Rows from block 4 of a small image diffusion model, named by matrix and row number. Rows with one number belong to one neuron. Each number is 128 + 24 x the weight over its row's rms, rounded and kept within 0 to 255. All counts start at 0. Numbers have three digits each.
After each neuron's rows are labels from the 100 images, of 14976 (inputs lightly noised), where the neuron reaches its highest value: "patch colour" is the nearest of a few named colours to the mean colour under the peak. Only what is clearly more common there than usual is listed. The data: photos with spoken descriptions (Open Images, Localized Narratives). In brackets: how many of the 100.
# fc1: MLP up (model.blocks.4.mlp.fc1.weight, 512x128), inputs 0-127
# fc2: MLP down (model.blocks.4.mlp.fc2.weight, 128x512, transposed), outputs 0-127

fc1.264:162132160149112079146137118148121156109114128100109160108146119157081105169117137130106123172184144169140117109133088110187125129107116115101148095118107138089117094148138104122154101140168156138108129112119096118144128127088119125111131117195158097125091111125159098149134094141141085120130070115138129098134134117090128122119115131107153153119126105145099114164102108136090140134147
fc2.264:087133130107180093154122167072104164142121123127129099145097117115136144112143124122117113124132116105100103120130106150161123179169159110112073188120150120113155098150122115140076132107080116112115099115135174131144114148153123144117105104080147130101105172149122150135122158110118110112143131134143106135103123172131113156157110134141103102117149142109170158093127165118157133145154
patch colour: white (88)

fc1.89:110139128120099120094116134130100139130125078074147078140116146154149141146114118144122192124094132150099135143105099132137164151153141140129128136099147151123164132123114113090168112123124123095120057131168138138159140152138095138112153110098119140139129092134146061182134163128117163153113122154122113083147096134087158167100119158092152141133122128130111116105134159143126120111119
fc2.89:090146139139158146156119119143128105141142178127161140128114109134098044125151179116156127119169106140124116129159124106134084124105114150123113129133099128093120173129102103132152161119105116117109164152110117128137135146138145106130106142121121164115108166117088139109135112154186124129128141113122150157121133128124124128091151122155136092118111128040156143108100070094120133154147
patch colour: white (35); pink (26)

fc1.263:135133128181108148135148158119098137106091144133128101114132144137123102099117125102179157096165141167104149098092123137114143143080107132093165128113120095142130095118105122144185123131120187089099151153145124125125121133104133123106173109177148151167138110099144131133110147112148119109152139148128154113183089130103131155091131178126109153080111144112126142155116135139148160125104
fc2.263:107145143112144103187129121136103143153133100122184128135085113138122121136140132110072131117129109090159149163142101123159096092158149131135102143122121166161113140161151098134097148152092118150159120106127126065161156143159106131133113118135127147101120148138102117111164131148117138120046156103139103132122165112137104123143157133142107134152150117089128141108130110140078097098097
patch colour: yellow (29); pink (28)

fc1.312:103121103101123115133153111130107114173149091113127108191129129135152147129128122139129124140112103110147148077098143105063143091086151126161103133155144131151146132109062103144111114083096095137155145101150121110122144150090138114162115136094098187158163142139146145121127124107124114113120171157133093113115126161150142107153131131137094101149153140153145125090134092132093139118138
fc2.312:137097175126158119121125163105134155162118115135181123095185114103154116155172120147122135151091166135151101149135114109113140179099131141137129146111137120144116135081105118161130157116142138154110133161106127125108095130151129124111112122089121124085128145125140080114114148160119142127137101158080159152092144113124125136133102159102177154139103097154112117130169156140120135198108
patch colour: black (99)

fc1.179:138138141146150096127120131156159125121150124093095103144165169127129121138142158132123140151084158129146107133086156127118072169149151141114142120145101119130166151110111117168115141115134088138133096146148151140131181133141111123086129105116131165128144159146135123145135133097134116146135173119118123164141167086153135164155121128103146066165127133129138160192155133097129081115082
fc2.179:102131134128146154087104119100110119151157163140156127139102154105141146175163139089134147128144145140167129133138113105114106148075115164133142113136147140127116112111071104155153140101101164108113152153064145153147127146100146155152119183139121109115124091128142169136097139123094114137183084135121125130137115137111168128120127143145107130118131098108126090096102072105104145142167
patch colour: brown (72)

fc1.432:115122144122171050131104149146110128137117119125141121110127148167139146108139103093128145125124127080120119143091102140079136135101143147122127133112132143095111139113146129100129118117109109078105102128107094103127124090160100159113159108121157141123154142128135096128137136132162090116140106183126085145173195151176164098155156137171120105153113149137131137089104126142120146161103
fc2.432:149118126156129129145099117092141090136130138103079135156147128132142119151135141172101122135115142131160138154156137169169134125130099153156160099128122145159107137152114163131125065152127086146151147100114128108138094115117160108130143151132075081128121116165132103145065143120116125098086124103138097150102101171131124133118162155168101117115112135152081129182133164112142128139149
patch colour: brown (67)

fc1.377:134122110139111093089125120129178093145117101125115116123134159110131122102144084113106139158123086120133149075133156104122064093123148115125127120142095142110133119113061127120144155123103083121101129183130116122130175151111138118113123084122106204107122126153141155115103167082138112168139140139145106111097149126153157126140138115138143129106110090117096108109128088126126158125117
fc2.377:145128163115133173110137122118096142129155143114114150131138121171142115170097126141131136083122168152168127160110060114147155143115100113126111160139108108137163154131126144127141149106128172138148121130140135096117102124155122092098121111124108125159135108127099079150110172121132128082130099113083136094108122104137143141171137175106068131141130163162136110167130115103155079142153
patch colour: black (85)

fc1.338:130137157139111084143149126096135142086145102133102118126163100166081130111161157134119181101146108162141131088180106161134121152157087127143105122160082104126147075114156093143125121113152153172127124105142117118124137104136137162136149155114102107123136126138148142169121116143147122089124109131143174114105116150136095121096088136124121161117133164063133118094107163138134148130125
fc2.338:110150071118139112167126125117139156149113143171084138150116139125130108103113095100134124131159100087121099148147116162151127148129187130147128134108155139093131171137146137134133136138155112112143144145166143145137115111165101104156109095155178060102149174128099103137177124094121139114091109112121118118134144120110119114140152136162169139114180163117146166110120156146133108155114
patch colour: pink (29)

fc1.327:164125146123137152121154152110120145121153090122120106157144112109124155123156101136170096125117143099097113107101127157106167127108157121117149135167131155190107102096144087142176141163083113121138182108158139121126118117115144144126128147103187128122160138112137111165168105127114126123128109152165123137114144136109114169125108156125122134064131127113053128122105173111142134144126
fc2.327:133152169102134112151125160125140156162130161140114130122142108066197106110068127147123159110129114154170129151136122108148151128148121153112075117103086141090108162152130155095113130157138102142137110154133109141119090128124113141123089114123142145130110146156131096077134096132080161147139140089113161107104072142147156122152108133114141154133150156152145152103144116124128134154139
patch colour: blue (41)

fc1.240:139132113137185141139200117105164106124143129136123141107128120112111113153124142160160145129138134130139088127131129115119118134160119134168112113116132101146153193139136081074139147146119151108117104162150082077148151111105109133122169129153123139118135150114098134125162154115159101144132112126143169135136164084149122061097131143093133154090156118115143125125093107078113111129144
fc2.240:120061093141148134119108127133140189104092123150119147152138130098130140084106139116124109126168143089106107144129154105152084160139146178140099126136128156146132136164081123138135108110088108136100163133137117160113142170154144113169115119099131128150153138157096119093122090101122127165123156110107145152102108150117107132112094132118169146162127148118129134137140143083084172157125
patch colour: orange (25)

fc1.405:171111100120125107136147131083113098122167147119101128081163110140166154111156166096152166143152134126113115077152147077118127128140153137131114079115148137135136143163134137136143108172144092093088128101166146095193114099128108133127126086141128127121108139084148155167115097147117140164156088104099126124144122132149141130087126135120116145178129116146144116124154116107111143122156
fc2.405:111112138142131107128095120180123140119119124130142160161141139138121128132085132132095108126103156148169116131104141124095137113162100132140144194119098140115148094160126101167090110080123178112175140136095138118052125131183115129153154107123122138103139104145123102146142140103141085111120121151149137138111115108160126089170136115098120109152098130091075128148097127111142120127106
patch colour: white (38); pink (25)

fc1.500:144092176134112134132140112168155076102166118132131119113164121115096134151162139122137076098124085183127134137163091116124141158142144130125139131150120135142154098100182115127122138125147128176140108097191138149113115109088130126116142152096111092131120111172146168170123128158137100137091133138130171128114139094131109136134138154122116151077149112141124159139121087145143150162135
fc2.500:090175145105149113141128144159087181137112111114129178119096144117138131104133134121093168138171129073091124116102094146137134149132143124122105155144127091123117147141126148153103148124102133103122118152105149126135144091162125156109105093169162131143140130139133150101146121075130181112101132092146108088165160166120167117104121122138143127176118169116132115105152150114111089145110
patch colour: pink (36)

fc1.409:172078141104131095104136141107134110139097152139113112126150136089120149116100132155078080136152125118153095072146128148095149130107150103137148139140121122166143153108094105161122123116132151163119114116124099112113134135094146170150105139161147116146145122109143142181123145161133130112127117136112139135113153129106113065166097108138113110149158119110140178119143180141066113086144
fc2.409:098154091144143128156098113097152112090130141125089084126120110162138111171111118108121159155080169133083146153123165104133128091110111133136090111142161127133126087176129122115148147123069166100134136120115148096107136137132129113169166187147092116131122125116101083137178118122111122134132121133139130144135121130131140181103127171149128131135152150142137153145154108136160118155085
patch colour: white (53)

fc1.453:153149141120117163148173104167120095138094115108127172134095139112124105131115126158127163112114112117125107127138138115150131138155107100090082130132155134090105101132125110150152141104108156170106121173153163115181115118063145122122105119180161114133142137112150144094131114100110109177145154126139162134150130151121101096127133092110167180115145145088145139154114162108133160112125
fc2.453:130089142134089139148130093130143139119146099176109115168130100144143154111097124121154148102126153097087133174183106149165122158097151184139149130171172128117116111111116131086100153141122122165174138105133101128113142128163121135155129139080102096095114167113115114120129158131130116102053156129110115141085118132134144120149117129112124085137128104146111112121125145088143136117128
patch colour: cyan (89)

fc1.255:110143092142152116101095146153143130116143100158080107125107136160093104108097122130114184118083105130138136112127153117100099126157138120153121114110131089161105143172163102100161106107137094093141124112109105123149129102116134128143170144158140095166194118112151148114170153131097146100113142090155156115110120098120130085137119100142100138139128116136132088140140126092187122129119
fc2.255:143127131135096121138175085121153109135114144145149108168159127108148138093151133137102099122163156181138116138121175164143141091131141138074154124149112104097182121140129147150121149127104138118095142106158111105127143160146127133123106143101091107052118162143120074123085117123127150137117109096149118126127102097125135122101116132118133093142135142104130098109134188156104119168153
patch colour: red (39)

fc1.116:154138192122114110118116085138130105106103161102126118143128057119107183175121140140085139128162102156125124119123100125143156149158106122122158143113096138119105107111091111147130113153157152133125131101111128125143136128140103168106112109161133127128111133110100155181162139147106138113105054100101135111146130067123138107130124123102164130171101121111142116120109105122115098101157
fc2.116:143156122174123126150143143133141133178107108123100101139109161148134116127145118120123132125139134149138154100136123080148120127087138162166086132144141137116163119156138119140163119080131089138114142140203071116187088121131161104151127100126123116163123157128175129130149133145121079141124146118148090138076100170093117107113121112150106131131099121166137122108100139115159113103137
patch colour: pink (47)

fc1.236:129172086145086167109136158160130108165140142133091117120145154126155107148163139178138151123166125109135146102118115143156137122121138151145143159116107182091133147134132140134134121144144099124155152158082148113113132125126123123121134081120136141138114137131150148155155172110131140129152194088139161116107166111162131145142154126071163067147131125106135132107134148070114144109143
fc2.236:169124140135120134146144140138151143119110135110119075123159113140124145116146109126120107107103145149129113157148149136090129155120121115114127111178138103175096135125118111099106163104170112113122130120117140105174178160094110146160162183154132102117086154127142166113168143082105123095117103165119124156139116193112141102165107122113140175131102114154100076150135135150149123131122
patch colour: yellow (34)

fc1.247:125130122126154147090094106114102154106136108180153131153094147165126109155111099158115108135162098091112150106112152122115191148128160147117089112071124085169129176128126140099154127114138115091174132135111122124138131130123113146123137113121139150177136113149124112140144147127162146119107154082159116135098135132122160099159135136093065137155148169131145150119136134104163152113101
fc2.247:149117100157088085152146110154120170152135157119130079103166118103123141062108124102126126113081112155165102161132133125114100168134130111120161112191159130080151144158153106164096111142131141106142181125117118126152113143120120134107146131090119125091087109130110129125135115135112155124130121138138157127129085096153156120122138104155106144134149094145121124157126183137128135089143
patch colour: red (50)

fc1.425:146147152138094043095103152157106143160167130127148094120105148140091152108141126094148133126096130135144104112076109091138118091145080168106137110137101111125118141146166138116150128147139130154059077113103134144089178099132099124118137099124122151140124094143116104108136095114125104097120143146142128154144134118146105147122117156134122136147107142109154107151125158090156125152116
fc2.425:122142111110151199111151120092136142122112183130166130097136143143103131173113139101105116149129118132121141126113118115157107180117163122101168131144116097140125164166111127128094135074135099131139132157128106107111151167101105110145097145148142086114103107125141141141062150145137133071091148132130101123139119114149143088096102126119148135110177160146102136134166166147106133125124
patch colour: grey (63)

fc1.375:108124123103124162174084118180142133147162114132102117156153113142095123115112088113106095107180114091135121132135151150116151151103152102112118132091090139101142090122116125153127154133130119122157177125135169112145144142134148115166140138083162109119156147151125125145093089111145089132131149133119128139100142109090122123156105140115154101109117161128105111190116189092144122097098
fc2.375:113114153154136108114139147098108139158099147124170136110118133098128110138135133096170153085052132135116128135124090126168160123185099092139143119109175069134132113136110115142149124126124113134136089107117094162187137123130129155078120133095117120142120136135105142117161144143150122081131129093101109133144139169132104128146176115104133174155147106140136123110116088166150127112120
patch colour: grey (68)

fc1.345:108155104159161140113147111123168118127109157126120095131147122115166136167151143167147143163106108146123116124135102127148151130164077134133102113114096164166071146151131092150115141174126187116139136117147145162142131115094117123089099089159137062154140118148120153139124150165113151126100115157121086126181130104180123118111119110137104128139153128158129108113144128093113136126138
fc2.345:175142084123126160120096159105140147122124126140122123146131144137154128121112115121149136119127135147135135120086112158125087115134168187151115138147081107066168153144114116132148150112099101122124096140137133103116104114145127157169135173093130125117082112107132142111151140111144077131145144150127109147098111131085127111117127179143130079112064099143091150131109163137163089149136
patch colour: green (38)

fc1.252:149140125158136126141145110123146110153125126167136122113109151126122081171156107167134098131168107067120141147097103131130144142096161145110098146090146132128157141120105124157142158120137113103146064127125147186143123154165119083111161138126078140122143169156165113118146108109096109162134164153149124155148136131133140129167159113131109146128158141146168156133148098112163155168133
fc2.252:104139125124137094090096139103115176090134118118182105121108173131118128091101138138145138108076147175161121101169138098140169123127118117139168124157110115152141130132107131143107094151160159151159160135090164126111092134136148139122145106130138123123118099127139105120127148104125124125127097124119142108110127193120100074083106168127116094157160110070129134146111160122108113121145
patch colour: grey (83)

fc1.58:148154116101130092153170110126133153108148116088141111113098151139075151119111170159163145142111139130172100142039116113103151109130112099100082142120094142110125125126114138131147118172134135119109131153084118132160126106117108107173146099109122128140119145171115106145114128125093131099092172110123082140103138169152136130176162114128134097142140139163113116113117141111155151120132
fc2.58:142119142136099154116114141138122110131121124141170145125150119135154118157144102149123120167151127075118101113128175124162111120101187166157168107145096111143127103105142108139097113103126125158099125089156126171158112135113133145131117117107149154094134151132086182099143130129127125172167114119142168170139134069114152146107149155138096151084099136119171104135137136105115118177123
patch colour: brown (62)

fc1.285:118148096121140069110126113115144112137100124182128167084148122092115143120141162175123141092162130099113146179168144137123096140152147176131158113148138137102123130128148151143116154079135142091137154137119096135113111106088158155120140138112098090146126115112107123160114139109119091148093120148141142092081082154109128140142134120158122126135150178073115129151133137159127109103135
fc2.285:131121151148120135164154134131104122122122116196101111154114089125106163138143118175115109123153113119154108113152120134164129129112110086141121128124105132149127146107107100149141126111094107133163109127104146099147176147144120131135091157121147201124130156169093101121126116091086135082113134116130138102157124148119089125124180129121148155150170100106128172072135177151113118132145
patch colour: white (27)

fc1.5:137093105123116145153120111161141117129113126117148121113151118128150133130122127175150150125067165126107082157167110125115115098137112155130130129124158115091151085110126059155148121161152119142125122131131144137116173110110154100098125139109097137137151148136150118150171128091168062143116128114096093131128088168164101108133102124118111168116130129116188157120135105093139167130134
fc2.5:096128148139114088124118123108112130085130127178148097131090131121151174086159126134124079123143167091126112104102113125141113133135133138113130090180131118113114115116114142106103190115185093154142112114183110155137107183137126161144112115134113098110134139119111113156114148162143147128125159148174114123141115113140110144095128142116120105141145139171078139112161083134104093118112
patch colour: cyan (76)

fc1.266:110075128147099156129166106150133117141169141142109109091161138110131129146159125110160134144134121096160150132188146124125133124155152144149108148119143126163118120107171154133139120147171107117160124107138126136084152090157143131115163135115173129194119109111105117123111125087091182113088134108119194114111133165188113122109134139121121116127143165123140111135089128116160133128132
fc2.266:108121111138111086158123175132076116157169132133122112109139122155158126116086143102175152139174111097102102141125157102133138091134139149156146143111096089104112121170134136129107137095116164099101121129139085171134114128098159169171109139131107121169121129089128131135112121128167124153161115151151080151129113133093166117076107099179142126137127139141109123120127132124114143100150
patch colour: brown (66)

fc1.367:152115147114152135118119111103113143188146086123125150113136135155120099131149126154124122136148170149140133122160090112124124122096139109109125137134158143137153128137162164132145149135165118158103131157193116150076134108144125132136138159069118124162146117134136163098172122114093096128129118156117117141128098145188149153152145130140120167103056101113148107122121087106082143138148
fc2.367:156156137116162119121095159136098136097128145119130073143144152161120196131125133165100109133107141120133081155128123131127141154127123160155148105119111131093162128146094138094126111128161137143100141185098133128135135160132136153127172143128135131109091133110107104145150132148101080158124157144131116163129144086082145110111065125125154083143131177138102129112159142121102096164117
patch colour: green (46)

fc1.71:121124066131126153174099079154129132185151134140140116104106115087168157137116136134170102120104116116099154141125139119142117147137160124163126130173119128121161153149111149115123148119138129146164100113120160119115139138140063122104169137118166149115137115149090133139137127137120125119116114139113108177128114147199103173128154115105139139118138123150122155175131073161115150132087
fc2.71:144120171157119097144134162129127100086120114073117092140124108116126100150134137097130138123119151135142116047112133122122163119110096095099120175103134145131165104146144124139119146121099111137090133128132140096081099121143144125143131122107128149154091155149110143076138187120138120144128159141112157090170168119107174130167147122128115081151132155086115122110140147117156109108116
patch colour: yellow (26); pink (25)

fc1.140:110162136120129122128139136091125121097114099082170121098129136161082094184120143149138162152120067141128119089131092190114131120115169145140120108094115123160107110123134130078130104115095133143132112100120122143108101087141132162153113116136126146112140086144105154113095134102108065152094105091111113105169139152118091109145145106132148101107121097135147131135095116136126132120103
fc2.140:144155147128109115129123108134148153145120138118133120119034138131118170075152134100100127130143142104134142120141134150150139076106142163104145167164103096079151161121132129135121127121098162132105129162157122106151114132137196116082130116102124118119117158087119147151155132148122122108104147088167136148102126114122143178084133162127107130152136137086080118119113142126105141130143
patch colour: pink (42)

fc1.445:091167156142143123143090150167163150153126147179155110140128096170108120122141125152142144144156155153141101100103174134125113095130120139138146151095127164116117152093162150128120127162108101143156128144112131131163124132103107107145116131129170101149139154136137146124156150138133147102110142150112172126094158139120117160135138160126136119126170110077156090130129142135187169127204
fc2.445:135108116124138153164087133096154151116108128138108137143144128111168068134137149109159089125123123143149127109079161109165113136108122123102133055113118134179161128105121124103120091146096139101144133125183124117114109109110141118151184130131161161078112150108142132134143169134104121117101120169098118130169135129153149081131132083128119108154125100128114129125129139080120165123099
patch colour: orange (38); yellow (28)

fc1.260:085128099099081137102161095114077151137100146115123177168096093096150107101126157090118103138108141123134088131167153122117129168164080136151136140126098132141159151146106128101129120128146100080142192089127105145123112183109147139095072140145138134125149128127113104112124133102137129131098116108142113128113157138124133141144059106111140141108135122102104127146135123128119123120096
fc2.260:129106129131170079111120140149108149134119159160135062098122149157123141149212091151141158106160132095142147130113138117094130143086150131115151102127152135114124102134167116117138120104102126170109157144175112114084155124110082097159113120136158111152109154136155112145170135100136104164117127111128139124097127144104113120133167113145113118160104111145141134132097108136139131089082
patch colour: black (88)

fc1.307:122127177139115156165109121101139132119095128116111090148144111172100137109143147100133140148163160148091145144170136106122126114164137146089104127072136154125133133146154130111169120121118117121102160151102103120159080098076148147131156124129140123114101116126127153148156116146142118131154123111142105109087165151139097124093136146090098162133090144078094182102110137141138170159129
fc2.307:168128100114088131099155100114081158130110141133110154136150086135114121111142177154146116125115105090111115119115115102132128125126156141131096100102121137119127122171139121134100134154159144143131135114143114114090110124202126108147146116167111098148178144113151069143081159098099109132111135122126175133116120127135142131135156065148119141098123159157132149104193114108138144097127
patch colour: orange (36); pink (35)

fc1.86:127155153099115129170127155120128103128099113125145120150139101130106093136153133117106148145145170097147101142099086122112132102182118118127101074081155099166129052142108139147133133142093155144139145121152152131080121068097145144134124124146113122121148095152124128130094162116139121152135110140120119140122138087118153159107118107148138131124083114098132201152147160135145135140155
fc2.86:123150121154089095130171074102143138133159157153082159123098132126132155111098108128161092117140126089112143140127154092153111148108137148105158138174111144115136156078126121135121174134141128149077146137120123105157133127146107093136124166151182150127142174128095106090170127148142153123156162108109150158086107131118138133111132138122133157088154119127127103106087133131122110136083
patch colour: black (50)

fc1.437:131157125106110156139130154119141161105120135138117145138155151171112094120140130079142110149139154128157128115136124117108101120123139170126110151128166106150148115137093157129090148128149111107140131178109109150158114071099146158072102122129136158125141163106120142174155117126134096179127141149108144200126158123154115117115118111116099167096153104095097145132149151082168113160140
fc2.437:113116113147119137136127134122111132123162125119117127180092133106185117140136159125141109155159095143117111148125124123142094098133160150198098113166125125112144096100143117122183126142103150105122107084088135139147138140147144134168155151191084134095096128154117115074137143088126141148143107151125109099113122128142119119126174132130171153133173130113176126105135110081114140147133
patch colour: red (38)

fc1.292:096100172183167189099128154126122107155117100147135137133124150143112131099116119118108158117135149139106131132107133147119139146126132108097099116081161115126130117085122091103095089079119117144145129125124121142094138123103141147122116128176151186151117149143130138112095099108130109128166145112106202160140117115157149121129141125151139131127118119152150150156176171148174121111166
fc2.292:100146131096141079176123103161121131150147164116184118124109141110139091160110116128128141124112105112129158117136107121145101100167115160168169138153114159140123170138150138141127156126101137157123173102135097091155128148160129114114132133071118106120156127121095128125164140142124161137081118126129107094107156127103124103146127135109083130133099151096151082138086087114089132123084
patch colour: brown (68)

fc1.67:151097115153113150123126146131137132103140117158183131161138156123148130121157143113147102141123168183150133099098087125160167092105134157150098105095140132130150150125148141125170097141132091097130123155125147117154127119137122141064118139137119123125082135089166100174127115124144112128122147185152137114130152113094127092153129131194138165135152157159087153140140138129159102133132
fc2.67:126102144112133147102131105125138134126162174156121122117122132155087125122114126157078163089113104148102079094127120113119128098136120133122158145165104101149121143170166131160115126175101171118117130109156158137146126128127099097144133124153115166127145140153110104083114136123142146195156121105163123147177145156103104160093107114148114126135150119119176095147134129154090128079101
patch colour: red (61)

fc1.262:128142111148101079141116136100100123094119123099147101127148112159131135137137182105114179141147134128141123069128142152207090125148127153114171089085096152129126136143167106116157151151134123125126137131122121127152126077172117118121131116150148150144110134092173154141117133140136112134099091111106134118070114113160152098125102107057137107120126123124130136133118119092140156132138
fc2.262:124109154149155152128127129164100142149079113150136154161110139124177134123158135147112107094136150139131133185096134139114162131159110153102107133104123093111156123185104115135079119136137142115113126144164138121099150112079119124138140070139118141095104166115099127156075142109142105120116113106120136137072106091127076100134145134114141153142165155153096168123156136134118130136159
patch colour: pink (32)

fc1.331:069171092133148143136132101188144093116182149150118082147133110110095109154169135133105099184144093135148122135127157110117100155086159119099132156114118103104139150140158128095143125142126131090130099100150109132137109122125134157120124128103109135119105121148111110146121161110097121105102096086130136167111089140121135119162137137131134155139142090143096093148104109093116182105115
fc2.331:140116186164097095172131146071118159100128158171081128146096150132132160089120077141122118132136141134137122166109170154114130116133108107108118127148125138091126112108094124125131147143116138121122121102128131140153157164142205141156193149091114120134135147135107110107125133136147112148121115110177116151120096169160124093104132136105159119112139130137149142110131148148148087108148
patch colour: orange (59)

fc1.254:136161130173134107181150164125140104141140131126148113105132149170153089117193113110105123143137155122130120165180126135091109088140156143104124144099142160122136111105117129124090079127149151104156111135126116088098139109116096136121089113114177125139138120121114110125092131154104089105150138143082126125140142099120158137117127124162111157092108099121127175177159151091117131094143
fc2.254:136172114144159108139126118129118146135131109100117144115134147129183134172134115093175085107117114134174124150140116140113104143110134120174148106125126117122132151131115083118095161108122148137120124108151128180103150134152170077154155171125135115137119136118113117135124172131135171108124113097119144104127119185121101113138138130086077191094124154140101080086105097138112112141133
patch colour: red (25)

fc1.3:152167115134139097094125114118140112125121145104159135128120134100135139129131132120120132119153116130136095116133125124130136122115149136113159156166138133114126131164125113146158126084134082138107107111138194074126114124164135113155082121118151085138166137179097106164126124139066154174125112122105150083136132150160130163128168088112078153136144160113157135117125133065118092131165
fc2.3:113154145110115163108119112134116097158112129130098135165106126151154102174097128126084097102113131120126143145103132147108134147108107146181121106136123147101120099094101145147121071145141153098109138180135102151123160145121131109105148127139085135131123146097161126112122121105154056140093137106115109143127109111078174076106150141155130103112156137097102107099130120155128162157093
patch colour: pink (31)

fc1.110:117138153117096136162148145065111108097128148139105087121158127113128142126133153139156099148132111157122104136146138157111152144120158139123135155103145155142154132105154110151118112146132079151096165150109119158120093111119154120113142129128093090152122091130109121134112119153095150137178072127119119105131131122158080099125076153137133148112163090127165190105150097082141101157137
fc2.110:130138118108128139160117130146161082125118152119112126109088166171119104136120115105090118130106201114144121145144135104139130153099115127125072128101135090106121128187191129155090130137149155121162111135146102143128142098151143097174148085137114126107128114087127130124140148109123075119133183111152164151142110123101143106123136105121122129129108193115135119167133120130108103109129
patch colour: pink (25)

fc1.174:120096099162098138086132102158143157184136106154127123130128112084129156113101142166121141129108118128073125124128125125134159097116152136084111169161112149144159147145126116098140138139118142141103123133163156151136167168109122127141122110115121136128120165158090102145067113111111130136119148159122144095150101138097172172095136156119122116138168123143157126176076082107150130139106
fc2.174:101141152119153105114150159153099120118168117091171150127077118162125116147138163115123141134103145154152122127136101164122110148099137146212111116169122127089082156089135109139119126126107125108141086108082175139113125142141104134159091147154104119115077119147151114104132164124134131121084114105126123095143145124144150090068132116148122136116116131113122167114151124125096128129097
patch colour: white (35)

fc1.392:130102133102114150128117126178105080161111145147133107098151092147067087115129120143161069137122102154109117138136094109167147138163121084136132126144150152161149105155131101154095157149110098144129093170116099147164117110137148084143109162141147105104112121092086125107127108114127119094096132131124130106149099167126113137097133133126110187148124091154104135155140110141139148134122
fc2.392:129124105172086170153177143140092128109183135156129126122095117116124151125146122156130127156137142153108107126169108117122135131105130135141112084108135095124111078137095156132150149129184084138172142145138145117144159107149117165109166123102123126162139089134138112160087113140175156158145094131139106098112122103168131128135102098072116100138118118155134102160149091134114133152124
patch colour: blue (70)

fc1.358:114105131122109097146151137094126147108133113139108125143118119139145127142147174127113149147069163125120119121095137105140166146099110088102139085114117141143146106130137141123091078119132125146136148127098117080132191138139097137090114149174171125119136097139206158141102126147137130157105123136148135123157114128153130126121080127165104162181157132179143115149101133093119127116149
fc2.358:173104115090147090126117167180136125172149121146133186103160113119122147071114123157132107152131135143114133114128141104138107136151112167147144129153082098089129114142114135130172114150143125099169124123122139120112100102132112163159142130112119092120167102087083137074147159098134106116130138120081165144134131121139105120108118126125085157110124091134159140143169106150108097124118
patch colour: white (28)

fc1.46:106121139163127153118161111101093151161080105103146100098144093165154119132128174124143134124109139161110091161159154112137127166107126139154146104097172160100161165122129107115105154151177121135137145123093111151134123166129069140137144149143090114148099135153151103121174131104160111072124117151121149177140140112139144110130098122110113107115136130113104093103153089104118129127116
fc2.46:122141142094143136163103143153143112120134144109140116127109153122177116098104113151069100174124111135152115079120137125075151124141135157132104115119119146155130114178106112100182136147108127137103121120121123098119091125147161118120200118088118179087136114124147129110133124126151105169151116125106120142127110133153116136146071140151178138128134164100114160101123162095144166113130
patch colour: yellow (39); orange (32)

fc1.56:129109156110129142085149109144151109086104144095103142159152123120133104096154138158108104190096134137136103143157157144135109165115111138157111122098093114123097131139104096149113135124111119130155150142124140106145117115087128071157144132105147142142143152107095154109193135130108144123178141093122098128136089109123156143123095155150080083142165150113080102112113142108124112159139
fc2.56:103145078092095179098131132115141135116165116191122146088101107122143159134146131102120117101151132102175174159108108132116094113145113129141130096115132176111117156164096103116129103118130138143109132131120150125151123138104120112134130193147145094143124087130152122133095108133101155150147083110112098194119132101134136119095128131124143135142136153136135174121146128081122173117150
patch colour: brown (61)